Rows from block 5 of the image encoder of a small image captioner, named by matrix and row number. Rows with one number within an expert belong to one neuron, the router's apart. Each number is 500 + 50 x the weight over its row's rms, rounded and kept within 0 to 999. All counts start at 0. Numbers have three digits each. After the name is the row's rms in percent of the matrix's.
Before each expert's rows are labels from the 100 images, of 14976, where the router gives the expert most weight on average: "place" is the part of the image that holds the peak. Only what is clearly more common there than usual is listed. The data: regions of photos with short descriptions (Visual Genome). In brackets: how many of the 100.
# router: router (encoder.blocks.5.mlp.router.weight, 16x160, trained with AdamW), inputs 0-159
# up: expert up (encoder.blocks.5.mlp.up, 16x32x160), inputs 0-159
# down: expert down (encoder.blocks.5.mlp.down, 16x160x32, transposed), outputs 0-159

# expert 3
place: bottom centre (25)
router.3 116:506561482583530527507509540577564539458533430486442512598464478605521530533414524571527457590547443571444466594371577484411424449493589509554526476443524454447504606492510526453421540463536507526558525557493489532488511514529470482522486436440442568509606407495562497514474536473577553552527498504533521519443523545488459505425568584445445536512407511407567438443558448493548479545591437556535497534399505469450451579497519450513524510480413472514460520451511495479482466537442473
up.0 099:508411443523508574447503534536425565497490459514548544559523559412599516529551467494522545481484453601566566565615477541513499500510512542434466489569493401521495550533442477553504498477540511577497610526499533543392444469526539476427430401561544475500550492570485487584485567456482560484477476492515514469502424643481426395576570520489413517546556397493534505488450468443559548423446544522434514531466503480512472503484503501572556578582504551452557547549454495446513497486524425
down.0 092:519640508442533449495482441486438476433533539499416524475500493545455488484558522504528521513489483545573583490494500490512440612446465487481442481479517536463537509540461549494452510527592539441510480446453441454577519539421569475472542634404478605495366528504521600571446527519493563466542526550429478391368529541509568437542493543517518439466540408438476541494517535583558533513443450524531555500428523471496509527372558571534516505532527501456444462437530466558466566534506517
up.1 088:462600511494528465434598483462438481457486514495524487441521504474487465411542553531403511518409547490455508576522490500497457569432567513398453548492562499540473511477477412572496509489572474503429502518475515544496482449499557488622454486501527516514601451499598572509587566410440588440451468563485450475465631460540548452541496536564468475572533593521433550541498594516525562463523506418496541495417589513511504464533561382576416515504480536503419452422527509497533516526474480
down.1 103:539505487529462341446551448527469454527408511493493523508524508514530515578548554491546486433645492505585444440465519568420534479485509510405550511466462493522444466464531485559371549492430561479534477512355505530544459531399536484514528531570544484469480548484459442473481439448427510524440457491496409580589481550572585517466530434482426455529527492599507556463534462552537486506511447442501509472509456499506606531497544476563434637480491488426576465526446532465518500552499472
up.2 092:491506477436498573344412498438532489548511506474533469525561526474518464485465531517426550486581454477483504524518524475445543527553516407447505481484476505433452428466468486490483425502657550509453517489479550473473583544568497489500540575481533438468403482527515480543469511451531521511417494413625511495481412426512552393461341545451485619414509457491551464499528478544432449555440450485528513530500493411410466563466538495511511550514501447521590502502419541562546503540438529
down.2 085:506455471565538457400475566467518441422516565456429602472501635512485492537512577397479549487462457447512501502545427478477473521488480617521440516467480480410529517525551493489484493528608444450437506504552507526473490504523482484512577531551621503477543416483537427430416501462430530505525439484513545506483580442476465447459521387536487604502424560529472502492462448482504546503510560569554451501575404529564487596502502612518548526485523498494522552558552590586472548495404464
up.3 098:460573502561457435472467461565448497354535503412494439489498551416527439583457486575574497469516599495495475556527521461484446461592582495518539507457520447538504506526498528564562563511371481539493462498590454533546467499514536437463493545457483527475418516541557568526469491517464530532562473634454411525564496438507515469543533478511472469530396502501436596533524456547527489436578464450574549551478408445426522455563579483555576421488491491447490449545565458483403440505495487
down.3 094:522503512475529585515496519533489488509509507436540596405401539461577515604557507466418440366422553425499549532492492474494509555525470416565562509500569479501517524617410479420430586491474416549547476498508497476518491506500612503536430459389510457557425448485451515485490577502469500475628549568523571532492423492545499530497438532443470489498505434499524456534533489533605463517502558460491429522487453481626498454586482566440462506538480498472537476555416551567479522508547522
up.4 100:577492599530565431457441509498506468539512494499448457456540435474546444545511660521493546555483443478455515457448458478451592434475584495452493567457499433470506499580425648485403500437515521496477466521479526487536483445495538509622550441424466502515539403492515499593478479521512528420556575542584521522443535479477478460519470451485544462488568446522438458534567419551514592511520399500507548495438483540433513500438552406475475482531548523524380495541543502479442534504590443
down.4 096:544510554500530468384550520425478474465489504540495492469515502564505496399434599454499536538447429520557618447459530401498417560580553475641552585417536551584498479463490533494423542496468447451411527491554494538431563440430532511465556424455424468439489431464481503449454441512510505483468455495513532463487463549535516503472461447559493510474573519549495500502523464541502397495456456645450568530510508476509381429515522452504411564490479502549515451389519502479538433512538503
up.5 105:500469465434472478447404471580451423506564577554500476514489540478455430564472458475374433455557587563537481434465515467454512473440528520450454474474479478513529519584573431461535506462477575457460493467496506486452486459513504530524463580494542479571489531546519460485519476479547497485582511532500562516493481435357489480439544520613506510592416478483573532555431546535504457581687533432508516529464450429482415433455410444458528450538527559499513630509514502463470476487438517
down.5 097:542529552444528505510520442612451529472567408459536465435533503463455504499457448526515416455488503504465457449421551431474534506472510460532417540473444582517507497529497593385520516420408549449456487532497512435462527540558452464418516455576534617496546627472439536536502564426508624486612495568495504541472437426490498464449414393486454474467529527519464542531603461498504566555463463499462497540522528514538554527455545510493442384502459499435526435443504488451411453479509460
up.6 090:468539600463502541490463511438534581508515545522488413586491507398524473512436492491513525557523526541496459526545475531557570450474596461445464506545536414482457529494569535407503473483505524544546442435517570548528540538513511454496397524433548635499490473539559479530402545390480527477541538497419538410532455540482595483480502500468474375536589500483541491506473635407549567404474414556475534559413496484453474479480546594553504532478480500455486524407582518527494523555528495
down.6 096:560417540478517560500576460479579414566441436487451440490494413483535532565603544504527487432560542561469549455507471561501438653531437525525526523551476454466453509524510448502387503475461529422588574503501527589530404485470476500535458565563486459570470448488512573499480538546505504586453481468470520457517455566516445566445487400486456504392372491450490541501479452503565457508463509460516546492533487483467503599465424486432506504570494469565497584471550483470533607524438425
up.7 085:502458465526395496527464482434494528514410547552522418468537594455506430442560453528431502496532459643587466443502447537495516542480538549488475526391509483507462396493442547579484446584457426476522511529548473496576590448462496523512500522518501516487528464514486566489502536534442425475481476499560558516533428483549532518549522476555568470609559560483434419477496489446554463505492502454424425482622408554523462497479411460518493579535428491571431495473439432469556536413453608
down.7 108:535508505547546403410457426458552525420489529555473521580453495523434534469446435433509481450440420398580394478499590501446532482510585501498499540542430511539491561460508526458522502568509424465475455454536516470560506519426490471496508449491575498483603419552479517426474538485536520467418532420486472415463603418506443484582430427481507496541453559561469394488463389494516513431525461470428487442566465442432380480467490465468435505473489486513401538514487540452465545440506530

# expert 11
place: top right (41)
router.11 104:389467550461547484463482500536486476506506467462512456413513527556532491505524451557586440408552421509428520534484482618557430514545368524546483531566475470467548495479487493442409449492557494402547472475541568532483493433377581497485428530578526540428578583501572599483470488494549514436473458564464537515546488538465559459519430544464527471513528564479497449440553557542521553498541491410527528550456472507554511468580497566461441440449565434497516439485553584600515503580556557
up.0 100:432523477489478484414465545539446459469481550469596453481474513499557493548552533557500545540449513571507498532479493542531450502534528475501503585559503531512584420490578545485495642543570503544480489471549568496515491570438515437494492463568512579456564481522436575494456414413480605514499489512407612509441437469510441547434538471455470468407477591446482397582503461493480537488582574555527449546415452553531484477472545538414412635554470531545530484403507518524494538479479553
down.0 099:547417538507449438590485411496520571497419535519560488468503537420538535472495527509518467453422496542490470544517482464492530572427475487476413566456581598545508507530539496475509492527517502503517678539458423479536476547510510530557564447587557495588510611551560473516534512548529510523414474520550551504511548529486460528473566476518483530627615583510504448449495384484516528464513448480528465486536510441608530428454465499463471564410484466600507487565533503576416515397500496
up.1 099:398459549433512433508543478433616476490444488552504534557517500394503501480548583511539625498524521532575491540534463436440588605479512421507499496513448594525504465515457542516377481436462566547508495525533471409561534504498470492428560494394516526490498526473501478490454543431497386599488460482480444472476597591438381523480520474543521521521506412460547490544536519426496544471472520498594496471497607489408433498579527498513455384557519540459475554454532529522491495500483521
down.1 098:444533573535466532537554516499562493433445462536524527474480532549439417450541402458510556488553489506535487517425540564436478474516496485572537479470507419519468417469428475517487522388556446489470492550466562529452462459524538471474449596545517559477438502489343398378574495502511469529615555542486489511493521499497502456507593496616493493582519484566482445492443497508483551549562568377494493517591502545485506539435563531539403446463418428539518476469492428457458446412460498
up.2 108:473459523562575489451506557534500485538533447462488371519514548548493522544448467484551464485554481496562442516482399587553440542495533486549528498485648432394549478526484458488445549581470445440516514518412499467465434579501535479463435527556507458431480576491648525559511422495488502504519558521516491484555611501439525483534445534561516483550496543445535463511454542561433412505556437541558598597488523423515498519519475491488496394423537386412535469435513514455465518535558478
down.2 104:501431580587495483471476456552543484494491480458504526506413471527569450480571551481385526500500562516434592370475532509492555463543561474577568623551515590482469503417461471493383457533559445543424531513491484496486583443471485464485521434520471511463522494579405443563465486456569612477547477430474462432470475553410585434544480581533533505511429488451514395532537408582506503480461492495476463562476527500490480440525580514460409523534506469513559538558539568465548522477479464
up.3 096:504477499483542507434542567527507570510575372613525540531499473438447531481471538466482464429468519600507534566506489424524533567544481544563445544561550453562410447422505529450464579482494496580414481426574488510441602492505467557488508463534527569535556492497447496489510397558514514514456484536383507490599544510493467457461416541500519448443443489472502432519445396588471603545484529504474455521590501520461544441411492481509474578473505440435440473463423510454500592465581537
down.3 095:473484454559489564513474451451482518447519474522496525409521423461591457345536515504495459525530452509488456417493460537521514485491524536531535562435544484508449543463569498435518550455546489455513441511459492466531440484509587478498542462541498498449509640474502524482583391514545551459435489490520530557412483555517496469461527438605482527605499521504498533549550470381410490566522402504586544458552409501579389434540519491362413553553462490543534493445466518505552450456429491
up.4 093:519499549569563528568440508467533506513540402485511534490480501414512560547467546467519582481421513530451523554526540497452479479391464465502542503490413511491497472588479562481439440571488543552518526408462387530435534599435587459536478517404518588532538474482482527500527504474563484452471548525486463555453527487579502507513423496520384450468456463543456489419518559533559552492509516644551474531498478436535499492452489518582444676508489440495356555490532572505484533534546470
down.4 097:428454479569506446510522501633531561525498483456474408563517473662447434550421499539543473520530423577476555501573503554473527454454481532522450497470503519480551529499511530491410560545501461461465444489556552527424547562572472485528495552561527497595513525556499527524530518477558530542530444452415471464515498542489434453400519516585347423485484566491426521464459482547469463495626450460461584421429512562451475584522495495520499441386524422479473486483518524474578468528487544
up.5 081:507512474524470477476405505538448410501484473605474420495475486531511484595467562603519529495579504563544586454472484478493558536499515465504521405528559513502464505452440502522615611502488567505526423353632614438517511605530482566532449507518574459544461509422493608423566531538436456534519551537451546479488520582586487610467596480453496415492573568521473492485502497518482498489515481557493490532553518586544468463559530480492494466413508542490517481477525461478526436453477498
down.5 096:531515497482489525479510466575516539567447456424451528542501534559436488502490536484532501529452474501513485537494437562478502531511409505560471542455494522440565476539464567535522427595596470560571474435505440534453532505449455419505556548492398539564454407392581476486551577515482486519601531509563593538448512456384431534495465480548559464411423532501456438392406569541456513557537471559408440447522449437522476520456492446458521507579403442507515545439483563518392509491525508
up.6 110:383484534446468527499460497483470533439558482458531504488458547535495499532466485541584525493547485502465472528524398590495491507431433467571524611429595477466576542531527594488484483503488452438518494513461532448594576503516365521462377458552542593396469535513456435467470535452453474495477499584511503416517527558485345480522457490526522485567530489475564436448550499536593541437548467455467442512527496457433523468525495542552541491523571451505520451564638515468516498393456485
down.6 108:511480547441454480393497430570390555443483550491428513432467490481550391542556546494395503443445470532514561476507539452490519473466537489471411556563558575486553510501561539560525506522484523500553485489519480511445522492485558451473465378502516546422551477539435508448429490496464450459534521473508513482546481548491410520577545446506500506523597515453496435551470442440516568555438461330472503467379614440478548477619502518502434482433481459543484549396497501521460458464513431
up.7 108:486500470498537367486532497480501532498345520437434552550455466511432572573533485617453484558592490494473519598458541480569519459540508595553439507565529545456468537504507568543509450495512497417414563533496435459491516529469407504463422429460566486416543520494497522480553544513564403483404464468405473515504428508426419498520471453473478475463487490521485402446559412555531520547416507512441574546519451443548589561506564544576568422522548496526502518482514553481534523507527471
down.7 100:507454486375487439530459503570521538501522533448462403544489598475546550508527453491510432467533612631576454494494490454545573528498528449500531426446410488395487553557523542483541493505446480447496456499479455521560580488498510544538465431461583511528467549520501554438506454529499549499581487503569511439459478447505487479561384445496573535589517411406474429491476527581434536483496453384513491399600563529499507570456450429452531481518540409483468464532473418566501544522501493

# expert 12
place: bottom right (43)
router.12 114:497541498410488536598449520547386509578611513558537388578563484489555559456438551460442387479526519541521622542475585515472521469596466508501485446548443574463460489533472529501490497481483531460518566471492468450404494590492541559602593459471461450495423486462495494477440404534595495394517424511535548547426456491459521547441459484481461433509483507458428507541564550546507456524522503460513580589522573529425458579448455510501559510520508505547486476532555528475454498443461539
up.0 097:547459534460440490552473474433526568582474556477451527467586558434516476488519472430472468483599499444548505582591415411504435431600431536536563580572532540483546448554449491528456466525540499500435524541502528512517554580574466561589543495495486501482580502487501455549478560474478474531451445554469433583428507547566489417464437465518429546500462439507531561476525356528415474536472472573543417484470518443424503470590491490515483503438510394440553510478511388561492501444479514
down.0 102:553532551482523528556503488510423528470478407505419527546426455464457514530598537532478442581534465458538483527518471570436523463438598363638520596596528454445553481456521447476511479483548512490488434498541491491426429467430518577458524538568541556419545439554422480522551542429548514393437401539427526456523454483466529470500437505598529439447438477550456441499430472493533549511482456562446480519495540478503492461594553465393420490587483459520511487513433483541504495503522499
up.1 087:618471572400543480487495518524532598456502461505528510446454480464562580534516425532473471513554510450527643456502555540546438545484503515534490501518490435446501462506507499474512405518503433443466452484450630507431448538371459563528518507586450474508551407510498456500424464464536398403557506514583484543468550510528503481518509616535555515495503502520602570479477517568473522461424429498467483540530540461558460419571631635448567482458535494491522534476511460476503524484498480
down.1 093:471517518470522502511603517523465518525572548568542491355554483527500445607595543515415537521501414484572512542505532550424534448593552457509402482481540408557427481559517422502580536490498537492482496518526467437456523537451531480588527512516480436477473518514477504412462474551512469467511474519485595494483562488552458505532558512413474423485566517496504555524539380360466553569423571469578476517453556439469416488449349457478498553543507495509493554455548572489478539466461503
up.2 094:495527432477474510555374579542439490598512595475627459522569387529514493552455543415505553502454615494462471481513505485554494520440474471420444553523474517482533440438465400525509427474434491509373535463463464493558516550533436519488553410496439432489452539449447543502513461528425493438565510558545520464503562522615610489472494437446554421471485560503498507471592522565538532493471478523500474489476543465450578521553461507520477549527560543577512482540628520440563493534499491
down.2 094:549595493428470493483536527559426492535392503433487465557525567478539500559616550481533552450486513570532466534520484482502526460532523535514468476547461574510480419537593452547467499550524515461483458503512523482407453556431482543590468434478500512501442486462557513437376521531518494521497424488518427442493596582499573475603529452524527521524512564467458553485434595469501568465537541542444537535445497612537436482663536514573550530471491458500477514518416389485421456539598513
up.3 110:511595509456484551634539552442495538520461589437530451447566460484537413493477516492531474466479548589528518437437513451449542488518485412428461345436521521493360426577474462506472465524427606504592467519532540525460513503576553564548445420538538476535521535527507441526482535497521419477505574489426491548477487505522515609468435454505454486488469460511456544464496487492468497420608471555470527477432438471577479579548394449505513389528526459485473491492446527524534513464461430
down.3 102:443550419549553579502532521483493477510540503418489455451450507524504557456512533569517510435498569377428657523414516551436564475461465450477484501502483474521484475469485467522405509476639558566446494477449507497550556535533495450505415568520439460486511492423432469484444548514431419541587481537471453493543478471360428466484455441477455540486522450446527459568459538557551506577515468461502475510573516577597554544444429499517422457552498541585529502489426410497464468479468428
up.4 100:468542542477470518549595511374476460551459453508529547510493483403387512543514539528397430446472435541506513470463658470538560510497496446523490466535453440533485473463552477517620443424461475502508408534546506485491453494507504561545467383551607522476410504453453504484456446485539555466496427464546517561543525549604509550422432490557388502504446493538494542591502588492601506470451544503489530601491497511549472487445467583506473462519514594447511414482556487459461506499474492
down.4 100:438609419484427522486561541570463513484494420480453466454392486489495533445614469555401446461471496512433521482542515533467539456459537377514392453520495416497454519425565517517521561496495403507419539470453458426503522534459490542443442484443533640489479455521498470556430469487507483533525578514500434413436531487439526504547532521574424498464500519414581574604496454484576514455497479559428505530501504447569536505582560561541523496532440492517531429504443502563475488587488446
up.5 089:523477533533467442568426595422599413546587534552451426433490437512527532564510519467549545452428520471545492510565440482589521485475507486545466497606443541397477479432486499459422565481520459432567486544543492446542492526558491481545448432500429548554438558524507525538490547415415473504556443535423548478511563487483447439500458493513513515454497493458563560525414531562526598524389474526473543488509396487534469543404540535399542468466583508465419507500440448468508486406425514
down.5 095:521531470585530497554468527408469592536514468480469435493478528563574520496430450438492542424554538512575536479473417479500602513537475505580463423487599454523402548515537506501577478446574575613447521437422409409439502509509469437484518497482562522519375494503435427543545502529519572456467555441497508508404570538400532515413550528607487441569456508534435584513401483558505539528544444457446451511548470477429492469487474563509511530494536530439425476474531501466545511508500467
up.6 100:492555438499493546442509495445496490520544387537457443558573472451556626517424442544435454524610445506558548432603432543480425491489540479580465527522415508475449517447499487417468526463492473525487562514446436502461480469475445452522549493543425482589530478567579452480436424498529434463538492461583482507448522463589525547514516483498558509502547506507452392475599499535547514602489450480530565423547507487505577510412533585458501429422444553494486460467481523461423492399591532
down.6 102:517476456536474428444589432533400503501498571518432485545612574500419505601528503500533446420504445395495439498481445456406454540568525552530427546514523483500512526427549502502533608530398508480553494491467459476503542500502563490485479479586516431517572488482531523440514528531502529510504511536462531609449466536558541472406498502506514461392480463504445529408489457481485601477540589523568598584464468518498514454436501519496536511446493456572512495517586535580551388475358494
up.7 102:490551444571464555531500488525465480539508553569491469555506603464515492484527378468468403522450548516501526568456570474433480502477465467349551437465460465483542541500471476509455368452509453452407598525472546485457478540460546525491506497471472482440608499459353497614476461595493524536439506492453472532502406531528488545502488444413671477497416523510476489465588470469512552581469521517514526459520487432516468491539542384533502550516513553506539574540547501493517515567472511
down.7 099:412439539563613392501514578557491481478524437470482490455467475530489473445462554443460543588457480530448493550502599520518549433508421547442489394579495630551542459479480532462524477530512569480477605490596539446465498461503614565438486526445489482488471554371532498422437512458451548545461457480466593434482552448494450508493469475506473558516539514526410449446533508594503501477502562494544451580445439616448482494498487498539545465464446430499480556501502519497423546518546414

# expert 15
place: bottom left (43)
router.15 096:451549557545512540548523500514475514548447465519503444552504505559530524607592589495414486440484527514434465450459431535434417495484521564517492626440603506462580514511537557568602482434511454458511485437482478512549429510565579466553538410495415565509436485522522562494429414444486493439528464451521456500523520519430555509527474541488585539467448399457468441508399530617448506469552449569567350477455443523473507502478532468473466488477532489555526509475470535538470452501391515
up.0 106:496501610505546423506494569607612478496478450482526546542500475426542470502478528533435371469446476422510362517478538528487453469526489488573441568482552623514550476489550432469545533515499569420568487473444452471423432455356501584555467479470489641436542504493423448539463511480565486443414494467489545492503557531469407446466480480487495527592434504554477512451504482418537472506514457513522607488513486465475417548519479506497426479522451526498443522526433555534476528559486481
down.0 097:519540533469501486360510514512512482517501519617456456499476538540647428431487517484511401540489553506511649491449535528552431509455480470528505479529521532486506561485482487520439517624542483504534519533534536621500418494565505521390534445423469426504433472431628422441506454499482574563433608475415584499484556541514451476575541534543458444576533492459484438526481472511573480425466483477438461468498508517524454522529461501533394439521554493534490473468555449500492496521562438
up.1 099:497491463509517556578505520630465471396445461574584508502496405540565480556463507469433481554435493516580486522588543619510445446475509452480628470532542450525516494478415419493588459478466539381454502468520434469571550478448530554543437438487565541591449494491529527432447576475421473436444539597586433550466593508546514467489520531399488478481513466501444551511528498554586481479551423509522557484506580525436551485537459540477498459458492471470433532458487496452544448455512502
down.1 099:393518493401463519546399509509484470507434524503458503476505570480492467613492536427566591444455486492584499510478553519385504566509445538470497501430487529487462403573444464477475557488458399576499457448506512416533512551545518578473454477562513533543528498523429508414548460454574540522574545501544580415538624481557569572459536526515516485508516497495460454543451443653539484565584561438540532455583432528469493551471479435509435410547551459538502518518497478489497465451463537
up.2 085:556501485473416598427507514517543595469452501512558596538456405494577458514408420581512514522511476484439518431507476456411516559622499470483493484529512508542503440471536527526547445492489526462477570527573467487450580499505444492585502488551554465498511493509586474429391487494491447554592498470508525468427478539514498611392466451523475525580432501554482551500510508439532385596415568463459498452551465507562519396543616545472462449408535506475475528548509504495483532529540591
down.2 098:473570479410507476491524523490488476446535402460601476539593430445453502420470518436516551565514572502423474447538586459476544375487422534489511587483429429539491547460491565511505532592523512458599568523533554476453511506571402448546424492521471529520501512421501493450481495400457537541513479561544516551516533548396480519493487517502507461381518456546445587472595444559552534475454540453466489548507473431504472480465567527432501426404489540516559468555471527552459596502568430
up.3 093:617532493460476463432561567576567548561460502464495563460469480506491452480520493480548556635441544567553387508564444557534507570477532535494545467493515445552479517595497490443441561475480488381588494531536519494429368568535453574466578500547446383478463500533506572496496580458446504571452505599481439487463370492454547468490465506505467519444577461489525445427442506440515488546521406465493497495424467490580509486505454550494449488491551562448490561539503489454538524554558508
down.3 099:558398417493491515495556545453500533431561516514481566525503523538570512519465499585453503542472542455457486486455535546446510502487500542473450390529512526503473563464507526457470454587464556461493485494523457487552576467387537563470463453427541557475492397486507497463555542525497547601562566480567466441589417517442596512441514508492540618476492536442439459531516543579450596578476506527492531519444495496485489558452536557563581569510623498381480546472596529432439512468447391
up.4 088:504448534537466479499411425535565573560482446517506528460492485448507539513417445551482495498460469569542527431538476442540545554520548536444464550425481536508594446464468448456470545437555560470512563536514479446515444537470469569481425604542424487583505535507533521482519511522505585584551558499538484500449584544491532499482450370463456593418463495525593442475623513413507494487521502508412559478499476494564496567524435432501660436469454559417549555412466444531513496463459467
down.4 099:542484461555490462548527439468603476492430496493584483527435563431492475579517524476557613400473508544504558530524586584483399480409442541505549468529479536534531561502520558522486464414513532527431513489507601569482472401483497549486517507514499505474470464403494552472476404579554555515537550474553472452458519504504558494512432499496374540550558575515462525512547508468501462488378386346471500515536502523421530486494505499489441602453493446511508593501568512524396472464468471
up.5 106:391512480607482493466445488457513453449519451571527489496449485545562566509539582459560386510447555511493506449581545548461468657476498450529457441454536454449549519485597581481520491486534455458405563583502413453609487454430548527492469556469423541443581521541503436466437506485522579464565491505534601511511570541461452456544504554458495596516487576526479525444490538515504503533472482449443501502483477574578553545559477501534485425524471481522501392481586535524610548505508538
down.5 103:548491502457485487623531406543478483530556468558578395468523481451579461497501546487564496462544539518379465544430563532546449471536493533539532595538616464451522498454591500562500578485539526569503529494481531528441476506543497532506574455513522492492458409508466428558431486537535535574510455454477475455486449554425488507450536574500415467433539584475524537582493431371546499469465494634538493484553429479507475537487575524509487512549569516393386541500493509459464599525441512
up.6 101:408548519566473418458498445494475484515471540551487506477501470514457469492583587547481481498448591519543436461494602512436449382455425497536377430461589534499441497610452600525501493512487466613460488513511499499538513577478477479421448555459435500423492472513425464481526375401431451475579502414568579512476483456498515558515424542528451564522584536518456484513467480543520390490516455414554428519541437477549530530544407442468551494540514417493513542481495520479486475460511517
down.6 101:535476527534460454509484500524404522526455506538566454485425490519500512490480548500472463417511481584515484550461531564531517421570536545456492544511497485480520494539469503466438418603541461547439494552524445518445497494476528430476456542432576448455476463592568535492498551514501531489500478420360467425554463491587439576596516518492543431409550468414511585598485457407502460548462547602556513420457551459506553505551467485511557536571586575517474553570547372463472539387532491
up.7 103:453496480552541458526503524541522447545528525517510477488468476430493515407512460525525523497427493494512493354489448474484561502456463378465544571555570507503423517522404584529454508486481457484451483474483498464536499467568528547416422403530512455541499475518470483543484591581523425546522558460558557587454431449464579489570476527512442531615417369504522452537452506477457558434444508458503528455455654490550622551507521530476410604538575534475520532514495503572527505544514521
down.7 102:486476584502421501503507442532447453607463616493527569567474526549426511510451505535518560505477543448559479513484528458562476579488530549531472463383538501513588440480539554539571444491466544431489549510482438484433549520490467530562474514542389455564517492524498497488501515500603407554556538457502504400464433555492421483563518471475499478449518506450537464593527553500511370483524581524466390538397544503488475486463502542510471385425432502528567453512551460581575552476496616

# expert 1
place: top left (37)
router.1 100:535459522412467535565476496451409471466591508569472441390446479440553447502537439532436452491413492502520501521578449507518574506468529441568573537429502542540481497436509449484557491562393524548538539434508458593506491454463603431490585453472521442472449596572509542545426530524564479525538497437548566467455561476535599526452374491519559488485503442504461531586417513561440504470469580512572482462540460449507479578506549584592488504433453538549507511530498475518447513506426431
up.0 106:494461510550550513482551495547575567431493552531545515382497558407418437501485511481469537435561545482486451472456481544502400536481410403476471467495563495542436477508423518477503505532458541577614655365570504402506440528463492543451537452530510381503439427470517493433498509550516547518513555522564565477445441418500519509416500440554480509501488491435497504563466422557519521425562459503461570471446563521497457470562493565568533561422455485493493519563479468556467510478518422
down.0 104:516576540505588439525558516493415486525491496433610531512536644581460533606460548454530486478569449503557474467408496609489539499548520465626567484471512515476511521529458436559468419527552525532473568516429522402527544541489599473474497507525562458444559530483479525439474538485522440524476450618524502572476404506505551492479528544446501487555609471566419421496500451550565425429505489487492513538469503444497490448475506535431471518620494512566465514432482496567454508580544451
up.1 105:499411518521557559553578536442550411528478515540443549595457499545414504545576442506498476533460566525525441514552431482497570454574477501570476591458493567636586504467563467547541504564431506471425488511520410549502437475448465509511437526538492472498539470532561579499482566477579473561497501556365527484479600393511417583542509564505548450531473557533539528444598537449461458435513619489504595470483490474481498444482560496477450501503416547562506461513474425517491519489514508
down.1 103:499490436524532445574548582455540517464576497536449571461405552481504541458437388519533512559554581417559508417523449486482596474494504482546485572469452501544423415637458470492461531556406549553471554490512408575460491526516485454459528457523501429492445528556436483548465451467515513397500567522422467487545570539537472401439413574536553473480450532545566527483545518473438528527462621490488510517495412477543423506490450614490527522457468469490565500459539463497558498568440524
up.2 099:536409494597428473549430485448547498444556551569560612449406506465465390527461523526469508562569513552509498602502435401509471495436560446513510534556572487585488473437472444430585497548517560602475569487443462464488513474547483580558565484514513502459569488427536513549592482396528506531591498513474480452482499577494488472482547435544492537494516462527438509446390466474553565491486413532546471492552542429513397491586528510466495495447496563451444528468484514531450411506562551
down.2 100:533393518486571492548517540555498536487440497475441601481544425439539416435533544495510505523516500503451448488433533591588532495568466453592621477428372503521428513473471468496462556529514496502536490588456558467435515503496426546425482486417570476395518490514528469471444495539550529478615437483500421455535517418485553505458471450468535521505600449514425475471482441527556497470485450614406445431585462619480441511491516458483469469474567512475451443471568478455562486502449495
up.3 110:504497540444520518525474475623533486477650502584532393514540484416501426518482543439547482486484512452448457514485533592463550473433461449538595468502532501466326435449595514474478491538494460485457387463518472646526542483570471423511480461490532518473538537512569532458536484518520504455492476450513461467456564559621435509444513544415480485435507399471491548523511474464525557513401529512525455471468515460536458530504511564479413443560525428548602479520539437505528488461539548
down.3 117:542522552467477592463433498476584470529464531473521506498476394553547476505537550495545443520493487504539547566429515467452476477455526544497468473516512558530568520447504494530551452575513484529559525621431408479504527451647526494636542507536454443555509528462518485397494608577430434539454568533470564459502594456456519476495523469415495483605471521598585433550451424528515544472414586502516513457506455523618524529518435451476493513471457506481484606465442474436436484532480449
up.4 105:418610468567468546550495535540460457514483482541553434508485569550529457484547436483474519514442481446512396522538472489525415549575526413554511600476552494535488534479466464521540536545486550508372445486448546535470500468559507462565454477461701494525488397532534465533429540591518469534497493567442434487486502544521555469486475471502501489518539443479500507445454489523503481507480501538557613561482580480464510511554398504491519360409566514421571453472581526512487574463478590
down.4 111:495386530451463461493577597483590491583522518515427513573518527370502542488488473477431487558500467382446607501512471429539606560535540517567602471416529571537421461433483511476440443479527511458464508480501513483414554480469444489570507434442547504508508564474475475554444502471454567495547527416490425559439488552456466453484474455535513532386485541487522454484529509525472556500463554469533408472464379521566397544518494518490487510611530470451564450570518530438502468565470483
up.5 111:534380446524421388530553475418489546510531456554593434406524488452565465538428498558510499556523536456525465530505450437482511424450559568513480418541344470458550465604545521526568422437499499548532519565522521598478493557449465464468470398603550507523500585576474501500498520479501534530469484541533582462546469506389554422438506540564527515473476489473530524423490538449454489511455502541485516543489454471516518501557491561495551567495513503492531524539432398534573530620490432
down.5 103:440451466542448524446478472492486399497477556480474420421508465519496454504566512443489543498524578521475395517476491650500481493485575533560537525564418545503482522559596372519537519483489442587424496514601504483522466462527453518469493475486516444541474470485391444469476420600520541537537561545583598512444501478430531533550543603483496428455570510538519454492573472434509462623380538481500472548551535530514481490484466457495512520434486534494552423539493511535486508350487461
up.6 113:556488539541508418526522472531378477463515519409500444533503436574457549539538480489511559542503542542520465437506520386483441493516559543462596485445546459479625430488468605495477481573586437482488517482486450612517475505519558506458514518519411541504566525481429550522516516513505469558521458467616449541530486551496492360618458423559580594530442415454558527522509481491493536510519466443520532438474464503449475573515369513471482567493467385530413516506486515474449556494494522
down.6 111:570543472595504453516396546482566474494467512474508487461515489504493453525508539519526575421562487589531417447516533444617516450510472574491541542528496440472527493554581443496607398491523466540536506460545508478524576454542410483446576544445434601461466488635539499566505427516601510529426498426540540471490490646485458461447430498517502439580477500477565485495465462497528523517508511478537464493500595484510503455544493335474474504520517583547532554431497488515505518414532585
up.7 114:535492551470488389474550494442586442505477443520435528445457487511518517573524544502461486457509569641566499473561422406481538463447501507603455438564519509559481455500498458466563505446546470488541521507515512490607457419552442509518519556586577523487486569469522428506442461595445453521443521527518573532398549549532478487557454498555484494441601453504575526475541566462454421349423447499600464514568511520453551525507525453565524554430489483471451454496433464490491510414540535
down.7 111:533428562559536489539479544490464534548532523405503618499487445519499506530518436500559509515502497464412489577484474613445554551466455479468475567547391405486412391487489487538523546523491484495421481472538392531555551481513461520497500527517441496469500515458465440444451426389554471501470536481590361548472502434537471488520584547548463435501467502491497509466453408585578528566488459592420457468557456471441479431435489565542463533509523434528441417514552456521507562534412432